Weights of a small sound classifier: 7.63M parameters, arch resnet_bottleneck.
Rows from block 4 of a small sound classifier, named by matrix and row number. Rows with one number belong to one channel. Each number is 128 + 32 x the weight over its row's rms, rounded and kept within 0 to 255. All counts start at 0.
After each channel's rows are labels from the 100 clips, of 14976, where the channel reaches its highest value: "strongest on" is what is common among them. Only what is clearly more common there than usual is listed. The data: short read English sentences (LibriTTS-R). In brackets: how many of the 100.
# convs1: 3x3 conv (model.blocks.4.convs.1.weight, 128x128x3x3, each kernel summed), inputs 0-63
# convs2: expand pointwise conv (model.blocks.4.convs.2.weight, 512x128x1x1, transposed), outputs 0-85

convs1.3 [135 128 155 120 116 128 144 172  65  71 166 142 140 100 176 111 156  98 156 148 173 140 152 138  61 109 118  98 118 147 144 120 122 122 107  79 138 139 154 128  43  91 132 163 160  74 142  58  81 153 149 177 193 168 144 157 150 133 135 147 132 171 100 168]
convs2.3 [149 137 134 104 108 133 140 156  68  87  91  89 156 155 117 125  86 102 108 109 146 102 149 117 170 163  92 175  48 129 101 113  93 175 137  94 102  92 133 136 111 164  89 122 130 186 109 104 103 124 109  67 152 142  52 122 163 107 112 109 149  99 180 161 128 146 149 104 127 129 121 105 112 108 114 102 129 142 138  89 123 162 143  87 114  86]
strongest on: voice: female (97)

convs1.27 [125  35  88 103  62 163 119 125 182  71 158 125 138 170 132  87 135 113 110 128 114 130 167  94 169 123 107 119 124 167 145 163 131 126  67  87 145  77 104 131 194 159  83 158 140  58 138 153 126 136 157 102 120 154  99 112 139 129 158 124 136 113 119 140]
convs2.27 [182 111 160  71 147 131 125  88 124  50 172 106  83  82  74 131 113 119 148  81  92 185 117 111  87 122 142 220 165 106 102 116 113 158  87 153 117 136 101 172 128 107  91 182 139  79  80  56 141 183  72 119 107 102 127 105  96 119 102 148 142 142  96 158 149 163 156 167 152  87 107 147  98 133 154  85 116  70 145  89  87 139 113 132  99 151]
strongest on: voice: male (93)

convs1.13 [101  92  94  83  64 115  39 135 129  45 116 162 101 127 140 143 112  99  94 108 163 196 156  92 143 130  63 122 115 188 151 109 127  98  61  67 133 109 112 158  99 136  88 180 115  86 142 121  98 131 156 120 143 147 114 100 181  85 153 131 158 111  96 159]
convs2.13 [ 76  99 158  96 154 153 140  97 123 113  82  70 113 122 106 109 108  61  87 115 144 151  96  60 131 131 112 144 104 136  79 175  59 155  80 121  55  80 191 209 125  42 125 185  79 113 177  75 142 138  70 103  81 129 129 158  96 141 112 141 151 119 142  88  89  85 154 125  79  64 128  65  89  93 131 164 114 102 122 150 127 137 104 144  93 167]
strongest on: voice: female (93)

convs1.123 [148 155 121 136 110 130 163  80  79 164 120 124  93 132  72 153 133 107  84 137 101 137  96 155 194 123 139  58 158 138  92 153 155 139 149 147 123 100  78 152  72 150 107 140 170 138 155 181 160 134  74 123  64 105 165 172 106 132 122 145 122 122 132 178]
convs2.123 [154 114 107 139  82 132 196  98 131 167 169 145 160  57 120 113 133 152 122 157  85 102  99  95 146 100  68 142  85 194 134 148 127 106 176 136 195 165  60  85 120 158 106 163  64 172 147 139 123  84 146  82 201 142 107 124 133 148 108 110  67 143 141 145 121 118 163 164 169 129 157  92 140 164 154 134  89 179 133 105 148  91 150 102 129 145]
strongest on: the word "he" (29)

convs1.98 [116 120 171 195 156 106 137  97  84 224  90 125 156 100 132 173 127 141 160  85  99 168 125 161 146 122 165  55 168 173 150 151 130 130 193 175 159 127 135 103  89 173 151  97 161 133 170 170 117 166 150 131 100 145 163 200 178 129  94  80 169 139 179 117]
convs2.98 [165  59 146 168 117 133 158  65  61 149 132 102 115  66  78 103 158  55 148  67 123 129 175 128 119 173 110 126 151 159 110 164  88 126  82 158 168  95  56 112 133 113 100 120  81 133 163 132 114 139  81  60 152 127 111 139 136 124  87 101 123 121 180 122  90 115 137  99 145 160 130  69  98 145 143 137  55 131 107  64 148 109 121 115 129 117]
strongest on: voice: female (95)

convs1.124 [145 115 112 153  49 139 144 145  95 133 122 172  53 109 149  78 128  67  78 163 162 125 129  76 109 139  71 147 123  82 138 111 115 130  84 116 103 149  73 152 109 106  74 148 146 129  92  96  94 133 117  82 169 111  71 126 105 116 125 116 103 108 131 130]
convs2.124 [191  90 140 111 141 146 121 140 180 128  99 128 161 130 147 183 142 184 133 161  82 164  74 136  75 135 133 122 201 171 168  57 152 133 134 159 122 177 101 167 160 171 159 189 140 176  80 168  93 140 112 149 129 117 148  98 119 135 172 152 108 138 141 167 151 160 154 124 203 106 102 136  69 117 148  78 122 155 120 173 169 136 143 134 158 133]
strongest on: voice: male (96)

convs1.85 [160 145 149  43  83 113 150 169 107  54 146 155  84 133 137 145 132 149 142 179 163 150 119 152 107 136  85 142 105 122 153 131 106 161  96 102 103  72 138 166  71  89 140 132 131 114 104  15  34 123 101 164 170 126 133 113 115 117 130 120 110 104  83 159]
convs2.85 [135  76 103 164 173  82 110 158 176 174 116 130 122 143 133 118 166 182  97 130 156 135 131 146 177 152  83  90 114 145 154  77 133 187 168  74 152 183 169 179 168 171 119 113 146 189 107 127 138 143 170 184 114 142 159  63  82 178 166 128  88 147 113 169  87 118 161  41  77 100 190 167  93 123  56  91 163 124 118 185 103 114 168 101 146  91]
strongest on: voice: female (97)

convs1.95 [149  87 214 138  99 119 166 111  90 172 153 166 141 120  97 119 154  93  90 138  98 124 120 113 120 157  83  97 155 165 115 125 139 156 107 133 151 138  72 142  77 167 109 137 202 128 168 146 129 162 151  78 104 102 108 166 154 149 145 143 131 104 147 198]
convs2.95 [106  89 120 144 114 137 139 153 120 115 128  90 153 145  68 198 150  64 152 121 151 147 131 160 154 126 124 118 135 185 133 125 124 177 125 101 170 109 149 117 140 124 128 105 147 128 130 138  80 167  95 136 136 133 133 141  95 184 116 154  86 127 101  97  87 128 122 147  86 113 169 136 123 114 100 173  84 124 120  79 135  72 102 116 141 107]
strongest on: voice: female (90)

convs1.6 [192 100 115 145  90  96 110 110  54 132 151 210 105 133 100  84 158 108 139 136  92 143 137  78 149 229 124 133 157 132 132 111 123 179 118 116 138 145 101 156  64 110 125 173 109 112 137 160 112 183 134  96 116 145  79 189  92 116 159 156 134  76 179 115]
convs2.6 [143  85 190 163 166 144 156 141 172 110 119 178 124 162 126 117 166 190 126 149 236 145 143 151 144 152 134 109 152 159 138  87 142 127 141 146 138 172 149 151 153 153 122 142 222 119 154 123 123 145 145 110  91 113 124 110 116 165 135 132 131 115 110 111 162 114 160 153 198 155 116 103  85 110 151  98 112  75 145 190  83 150 147 155 148 143]
strongest on: voice: female (93)

convs1.30 [147 115  72 156 101  81 158 101 138 122 169 102 175  94 117  91 128 119 127 130  78 100 138 109 148 101 106  94  98 137 122 114 123 121 132 120 157 151 106 137  86 151 116 116  97 164 163 148 150 148 159  79 122 160 116 124  77 150  93 112 145  82 139 154]
convs2.30 [ 95 121 108  83 101 158 143 149 116  93 214 125 164 155  93 135 135  68 133 122  80 132 110 141  85  81 145 150 149 142 125 134  84 108 100 146 129  57 179 174  60 113 113 121 113  87 132  88  98 125 141 168 121  64 135 123 135 136 110 188 146  95 128  65  98 154  85 113  77 106 134 110 121 140  85 175 115 137 110 108  99 125  59 165  87  90]
strongest on: voice: female (92)

convs1.86 [121 106 192 137 144 180 150  86 174  84 141 139 115 188 122 127 131 123  96 112 109  92  62 116 124 119 138 140 144 112  84 180 190 157 155 159  65 127 118 147 181  77 104 153 129  99 112 155 175 147  76  99  84  80 114 103 109 112 141 131  98 108 140 120]
convs2.86 [171 129 159 105 154 121 108 122 209 119 127 135  84  93  96 121 133 109  83  86 152 201 160 108 127 107 149 132 109 151  98 162 107 181  75 156 140 138 113 182 130 164 122 124  50 128 169 119 196 176 105 131 125 171 146 134 175 139 161 154 170 120 133 102  87 124 117 161  95 112 120 165  94 188 100  83 137 166 169 107 113 106 136 170 127 170]
strongest on: voice: male (98)

convs1.63 [146 136 134 174 125 175  76 102 171 108 150 201 127 175  87 132 129 114 114  99 126 117  87  89 121 216  97 177 142  84 106 161 129 190 143 118  93 155  76 177 190  89 107 180 134 117 123 150 157 140  91  89  90 133 112 134  86 141 165 170 103 120 155 109]
convs2.63 [167  62 137 122 157 125 114 120 177 143 158 155 142 102 180 101 108 166 112 130 114  92 146 126 115 148 120 181  92 159  54 113 168 116 122 148  92  95  86 159 214 117 127 130 122 129 130 126 171 149 128 106 109 112 136 100 138 105 139 144 130 151 144 148  78 179 101 173 137 184 126 127 133 144  96  64 124 149 177 103 141 154 179 146 110 175]
strongest on: voice: male (73)

convs1.41 [110 132 130 149 125 111 149 106 101 106  89  71 120 114  70  92  93 149 120 214  90  93  87 126  54  65 111 116 106  80  68 126 112 127  91 108 125 147 123 141  99 154 126  92 143 123  89 162 186 102  87 102  94  94 132 133  72 113  72 107  68 118 110  89]
convs2.41 [174 125 135  76 114 158 189  98 168 111 179 175 129 143 179 135 118 136  92 133  88 135 133 115 154 179 153 171  94 179  98 144 139 106 150 144 105 134 144  97 116 155 177 153 142 112 127 104 150 170 139 116 102 101 143 150 151  96  84 158 138 142 153  77 124 155  98 128 125 102 163 123 149  86 151  79 152 169 141 117 103 123  91 133  60 196]
strongest on: voice: male (78)

convs1.33 [126 148 101  60 110  87 124 154 123  30 130  96 113  90 111 160  95 132 142 173 115 126 122 167  92 122  87 170  89 128 123  81  64  96 120 130 111  79 140 126  94  77 140 128 100 121 122  68  61  71 118 145 148 122 154  72 106  75  99  93 117 130  85 146]
convs2.33 [116 180 105 128 105 156 172 159 112 146  95 139 107 119  74 146 111 141 156 118  91 114  97  62 158 134 154 177  97 118 136 154 142 127 120 109 114 155 125 132  87 130 120 154 115 119 161 137 123 149 176 115  68 102  97  86 148 113 188  87 120 131 128 132 147 181 131 106 112  68 127 158 159 100 103 106 138 201 127 107  95  93  47 157 157 107]
strongest on: voice: female (99)

convs1.15 [173  85 154 146  66 121 116 141 121  84 131 115 130 137 135 133 119  93  72 180 163 146 121 137 159 127  50 132  61 155 111  99 109 121  45  12  78 159 106 153  97 110  75 113 128  97 114 157 175 102 116 117 166 125 133 119 130 147 138 136 123 133  72 141]
convs2.15 [151 115 143 129 124 127 110  88 136 158 153 143 104 136 126  89 182 136  82 108 172 101  82  74 140 110 111 106 175 126 127 132 107 138 170  79 145 121 134 162 113 112 105 139 112 153 189 147 161 146 156 113 124  92 169 108 155 137 108 183 119 176 131  80  29  75 154 117 113 100 171  74 105 105  68 152 104 165 171 104 174  96 176 163 118 194]
strongest on: voice: male (95)

convs1.120 [168 101 178  71 127 129 127 109  86 106 105 193 130 125 124  82 155 154 172  95 103 142 136  94  99 169 108  47 154 151 137 118 147 151 117  88 157  90 159 156  86 140 164 164 169  92 166  93  39 165 149 144 110 148 117 173 148  85 160 162 147  80 168 138]
convs2.120 [116 135 143 123 134 140 111 150 157 104  97  92 134 159 172 159  95 131  83 182 139 136 174 185 119 166 128 131 114 140 143 120 127 160 120 168 121 190 131 155 113 109 140 152 162 115  82  96 108 182 122 169  87  70 142 100 139 121 119 129 130 101 156 166 125  92 186 114 150 131 111 160 126  79 132  95 138 132 101 144 117  80 139 114 158 138]
strongest on: voice: female (95)

convs1.47 [131 173 135  54 133 103 122 118 134 147 127 137 111 141  72 107 155 142 170 136 133 166 149  95  63 145 187 140 195 163 145 169 138 142 182 210 190  20 119 119 154 135 149 124 142 199 112 136  87 121 169  89 115 159 100 151 143 110 119 123 156  59 174 124]
convs2.47 [110 127 156 149 113 126 167 142 126 113 118 125 149  55 135  80 147  83 126  63  61 160 145 100  90 112 131 129  95 167  80 106  77 138  83 133 144 105 146 143 101 187  97 208 114 158 131 140 119 108  97 133  98 122 101 142 116 115 126 116 116 104 138 149  79 130 141 104 163 116 175 124 137 108  87 118  69 155 153  74 134 103 130 108 165 125]
strongest on: voice: male (99)