Rows from block 7 of a small sound classifier, named by matrix and row number. Rows with one number belong to one channel. Each number is 128 + 32 x the weight over its row's rms, rounded and kept within 0 to 255. All counts start at 0. Numbers have three digits each. After the name is the row's rms in percent of the matrix's.
After each channel's rows are labels from the 100 clips, of 14976, where the channel reaches its highest value: "strongest on" is what is common among them. Only what is clearly more common there than usual is listed. The data: short read English sentences (LibriTTS-R). In brackets: how many of the 100, against the usual share in percent.
# convs1: 3x3 conv, stride 2 (model.blocks.7.convs.1.weight, 256x256x3x3, each kernel summed), inputs 86-171
# convs2: expand pointwise conv (model.blocks.7.convs.2.weight, 1024x256x1x1, transposed), outputs 86-171

convs1.8 111:128103105112141139090122118080107133135128118120123121122108153141139091058080075087085105117118060056128115139155096112170074090118123096063081131122097093108122154108075115099120065043123132063142082149092108070139128056106099105128106061128147119132119126
convs2.8 106:169164160115199203157136141134121110139139144193151075175101178143152192122092147170168177119100114152189160141186140115155124114142151129109125151163067126138167110091135113177129145125100161188149137145118142107010105142082110153146146123110161136117150126
strongest on: voice: male (96 vs 45.7)

convs1.77 095:097147073148163137131166136120136146134107097117072116147063166118125144128022102132134159128110093115112087083144141144147106056131133145120143155100189042118120148058117168133116087101106112105169083083159118142130120041120114148133101089171127106116119145
convs2.77 087:166145079108185155105117141076057177114081085115105103112143115128128106167121128137099129114118109181186168137153097112135125143111104147116136121117069119114119102120117137128149163112080148171097141103094114077058146125157154156083119103143158119138185123
strongest on: voice: male (89 vs 45.7)

convs1.126 101:124114091094118122158103136137147132069102094143071148106092130086083161115074134171151100110117130168101107086131157127099117068108152143113162135039141056145113109111144106144126056134094106135115086034128131136124088078135073138143084132079116092100101136
convs2.126 084:197088144127144169100153085094116157110121110091094100106126070083124075133114159100082121104173091093143136197157132112131143132084193081099144118148128125127108146109174091106108163128202125123057126074094154113108138114146157113191124013113116067166138113
strongest on: voice: male (100 vs 45.7)

convs1.117 085:069068067063128123190080121118170132075107107114033124071109119116111160129062129147147088115109136086123107083138134117095135092148135164071148129074099109132134110091142079109091077127068117113115111062145122140147075057105114149120103138104097102089109124
convs2.117 089:156144118138193154059134122091137189100148064148092125109112074094171108122113139130075127143140100122108156142148122116122122111074161159087139129117120062126127107081124117105124120111177143146085162096095085103129095109134095132127144111160129105179153121
strongest on: voice: male (95 vs 45.7)

convs1.85 091:123072096069165104135037108167187189104114138163141123119139140173148181182104145183178061149150151080134135153142166149172160122129082167051173152121116081163143151128182045157136072170079119175108119141155125174167046119172127179105093157085136139100159105
convs2.85 095:168141139103097102104101126116106132099094088109133086095056114090110127094147143147093121128121057130099082146099135128073121069089123082090135124099101087140061096065093171049106131084161148058123200087139104125091116152156150103126138119101072069132126076
strongest on: voice: male (91 vs 45.7)

convs1.103 096:176095066145108098177114121159151118132060132120115153149152115088101181121175125154151158148124168151142143182143152141072152164146164174135146164134169187116187134140150133156112160163074168152124124043119160146107091197133096156123153139115110140132135103
convs2.103 093:153131080100136141112134144073086142184105095147167091137123145103143106139125116124141153106079148117092119118127090131093113148108058128192044122143127087105153103116144188095179163060075155169136150089131149209127139055138120120134170086119101119039108108
strongest on: voice: female (97 vs 54.3)

convs1.211 086:115110160152143194089129096120129111188116089164143121101074133127129119159070121135112150109103106132114060121134104108135127077060111099107107128132157089134099109108082143134126100124148077106154111147175107154087138136134110103125127079156040102157145180
convs2.211 093:101129149168088131098105104153168150124112145117150087063159163149156131114113180166095091143158120142159138172116167167146148133167154174094193112079176119157103193144058090121105117128171125153160159167136133109181186121089117176095061116157114146174110157
strongest on: voice: female (98 vs 54.3)

convs1.239 101:099097070113155085108123065080111101132111140105098097139131136091123086068103080092084115184125076052130139153121096163146095112148142104055098165113118104088149153132082136169097105039069135040127147130111127047118108056095130133105144082152120140142126126
convs2.239 096:117191141099161136162135145105094112122092092146144111169082121131160168096113115104190096069117126174140180125222108086143111151130150114127160132084073124116197083144164119149137135193124116125099131087133163097125117166102136137133109099163119134084099139
strongest on: voice: male (85 vs 45.7)

convs1.238 077:119120081055117117166079127155141125043119163157072148092176128084074159077140146147137102160126132173128142114116137160086122141113149147152146141079128185127126135167167085169117156138062094109132135044100135087128079079142119152144115161076114129120114122
convs2.238 090:140163137127189139105091127137129177096114151119071091120072081129112106124119160133116095113093062150160159152222134170110134134100132091106144142128077080141131103146151104126124150142145163130057125136102142124071125138121150132139140050095146120168101125
strongest on: voice: male (100 vs 45.7)

convs1.165 081:125206196174126186107181133137108161163090107113152097174096097125161117118083068121105165139134088124124130131128142144165096125101089119181160130135169094162122135131101190116157111063193140076119112172153160131172173183131083155111097064169204120141131133
convs2.165 110:120099067094133093089139156123109137140083142090105120120115142169145105153164121113121123162104151073135168147133121058093169141184139153185144121131106100120115097081090130134129122061134172146140160125170097109097096044079131136114161145068153132127092132
strongest on: voice: female (96 vs 54.3)

convs1.30 099:187141132113198140134117173148132133133088163149136191104143179126156148119154117162148126167146141155193140179178141184162129158123166151150149204155128146154126172159093112181126143141109091147161135064136127114093104208152109140170111110126107174171156138
convs2.30 090:103108143105094146169204132091108142163072116134177094129099157120130136136115128144156150083109131139070095136123177097103081108158117117127085135131101099137152126145115182092114092142093136120154125109143128158180108095151184150100164122138104106145111112
strongest on: voice: female (99 vs 54.3)

convs1.243 115:169191164167165180150174180125127113188109127129170143183127158131163106162107136130124184119077157183136137160133136150203148124086110131206138164150191123105109155151132153131150146159179090167127130157189090188094166183130086137135120130172137109141155168
convs2.243 122:125154089043135143117124143162095108126081161114108093116141126181184111101115113122090105199064142101146158107163082110109148112136110171134100088093097097080128098113105111121126107085117194130122142069129131154105141048152098162080170152134123146092116132
strongest on: voice: female (92 vs 54.3)

convs1.23 109:147149060139120120201149132150141100158034146095092111177129141104142171160154094134142188120140179142139162158109141158091151160159173160173125161162206180117176150139166159120044180168129153178131136096149158164128093163116122142133175154134151122140117096
convs2.23 088:138152112114129115123167152113081144167099141151183088169141127158128158133106093156121151121127156116091133092115092113122142138097062157172053131137149109117112091133135129134174141044075173170124157099165133185135113083121108153141178095108108130102114106
strongest on: voice: female (97 vs 54.3)

convs1.86 094:140121056168129103176151108155163116155072154119095156173141120098143188132179113145143170167171174118157157171132165185095147166131148183120156157178164193136163122149154145177109188163108170171114128089116179153125087186144133172097158165136150164115153077
convs2.86 099:133144075130137137113149169085055109170028130145123115142127119162146133128116119167129140108089147085094136068107096087098186156099095160184064140115111088084128073114134134092212147035098161139137143086118158183151113060111108143098161105094076130114110107
strongest on: voice: female (97 vs 54.3)

convs1.13 096:120077072050143102156040144141151142071089112138069129088088154098116156107087125148148048119099117194125119098118143138119108097128154137118155163057105111135144152098146047147110083131075123142146102064115137127126071079124098125159086120042099127106120121
convs2.13 093:161131154127164127140111133107134114118131134095061113064098105094107118172135116092083170113174086127140110138139102145091123112094177088095142152176123116146078174127131124092130196144143146121085144093087108150140118160146144092180125058141133109188113067
strongest on: voice: male (99 vs 45.7)

convs1.109 092:117117100069132141150066146100122128093110071112085131083049152122107128119062129128122073085088112138097080094114119109114101075103150112115127148070100059105099149074130078113113052117105094127144091046142106138118112107101099096136083120074112079132103165
convs2.109 091:128113156120178193113128103116113145115136103098108135135142157104180112196089124158098175062158120140176133151171154119148056114132133124093103186172108142108096114073141165136061187147129127143105148107117078103111139146109149103157133092148155055165222122
strongest on: voice: male (100 vs 45.7)

convs1.197 110:151201142185103124150215111165129125161081138124137129196142097141141130128145127127119194139106160162136159138114145156130132131099078144165137124150201139142141090160154198149146183147165104144061129113141134170133150164143124138076158152174161153102126087
convs2.197 099:138126070126160123113136149152097086127069115109122126132135125147134131131101086138117096138104129109090160092104076107122174174152129153190090105131109067017114077088130104108151084084130179123106143109111124139166119077114094120110150142053098162096110106
strongest on: voice: female (96 vs 54.3)

convs1.180 108:119189110158105163131178128096088112169113134127107105150134102130155084173105113088091142149109145078143105120086102123111146104166089097154071097159133134082187082123103173129141139119170133128068132160176093155121171136093154082042125134192145130124134099
convs2.180 099:116172122124155128128096126105148134105121091096105173123117078092088135052141136124128055063106122126151132122173058134125094128112128133132149071061156137102173128112170155127149134145135137132078166090122164165102116120125100066061094127132133168168126144
strongest on: voice: female (83 vs 54.3)

convs1.112 088:109211178165154163075205156133116125179105152105122144184104124147137107118114083110103179173141124155150106168141134184132115100151135129200113169144163114115186148117086187167135143091187192106142074131162159146158186143111100126092115092186198151176170139
convs2.112 100:141128038080187120109121172113094111118074110109088126134145114184132095130181089127094093138151117106077141116117105065093167118167119172219149116107169108078106146109098114121190107100138167131106188066138131172130082027096107112150163147154092135152098130
strongest on: voice: female (92 vs 54.3)

convs1.1 129:165090163067153119110081128101117141110177153106157131087136147119119126066102146112126048167118071105149094154155115151131072117122167125124117160098049098115112162155101070142153093069097111084174122141091124064139115079115122118165091113080121148176149165
convs2.1 102:067108150134157187137130176120140108106147157145098122113198115129178121156147153146164193094100097111162096127122154099196145118129129132138113165168093091150139116113159103154110083117155097114118120108139160093055154138111144160152137189156167144131121158
strongest on: voice: female (93 vs 54.3)

convs1.64 118:133189113185111118167190136137117135153075156093119136172128128154171131144160116116113178118121158157148181119132122140133144144149112139171117122177184148112174126120166189108130182153182153148087125131142171175162156147126148137111156136176153148104127074
convs2.64 103:145122095103132096149110137138115094168103115099113110130131127133131128125158113132119150160076135090103169076123081081111124134192103159161101114113117115068116098119133145121177126083127148141144145081119148144113138080115074118109111143042080126130155148
strongest on: voice: female (96 vs 54.3)

convs1.16 089:114124059082157135137123149133137144058111113131061171111106138101071149116055097164161123149131127119115091131163153164108122069125153147125164161076139088134131138098140093170102079137060114132144083022168119140124060087128085146125086121082106112115136148
convs2.16 086:161094117137173147110107111100100144128122096131088145066095068096172101160114123152095089132119147141146134180139109142142120088110154137148128137109126110128115156096177124097107185121170131140069151095106126096121120067180145145112162095130122103191181146
strongest on: voice: male (100 vs 45.7)

convs1.104 119:145051114048118102147024119148172139089125117148103149086116124127094165096095143163161043143129111152120118118145159140097125092124133159089170137074086091156119116125137039144128076127059113130139111072100134106132067097159088159143084127030125115108112140
convs2.104 096:206090157104112138058117110110133155100097147112107106106114059124105081100149124108099095139160048116120097164104113179115107068098193095085127142111093135153040131121142148095134134128161160124076174089099043114131080110145221110136140054123113059165168062
strongest on: voice: male (99 vs 45.7)

convs1.139 094:168058121124173077087134123134123109075131125155163159126157159142122107079132138106105113157130070151138107136175131164171118143112158106093124195133065135144109161148074114172122148086089076079177140152056134084121092128164077119171128125112130130163151134
convs2.139 105:086059107186140155146130129060134163139154088080126140130157136038069098120156202120116169062144185126110122173086127141149100070117167091156132161124122171143103138161117138061124166141170133064120173177149118126160146163148154124169090140094078123174089101
strongest on: voice: male (71 vs 45.7)

convs1.43 105:082133039159107086172166147103141091131067137097053145139139107126130130138160157108115144111081173118112180086109126139113165129138071133058136107152137150120157084141178155139091173174126105158044134092109141158101116122130116131081141161148109130059082051
convs2.43 113:126156118135163116154147120123069110173042130159148086152123160136135147138127108124170100105113122082138154113131114086119189171150117142166104119116071093059179074099128150131227119072095160167138126081113150154151098106105083125094081130082113126123141155
strongest on: voice: female (98 vs 54.3)

convs1.155 108:151076165116159070094120138100093126104109166126113173136137142117105086035117065095084129169133060113151082160156093157106057102082155084096082171102113131092106141137036120151130119051107114056169102107050123042143112085121110097165107068111142166159139176
convs2.155 099:071113151157130174138149177110123142192184122198137091157178154132139159208172113165127148087101119137136125118106176148171114163125142141105137167185111086151147166131134132133113106149119150131134116140165159119118091095132165094155176140150220120153195151
strongest on: voice: female (89 vs 54.3)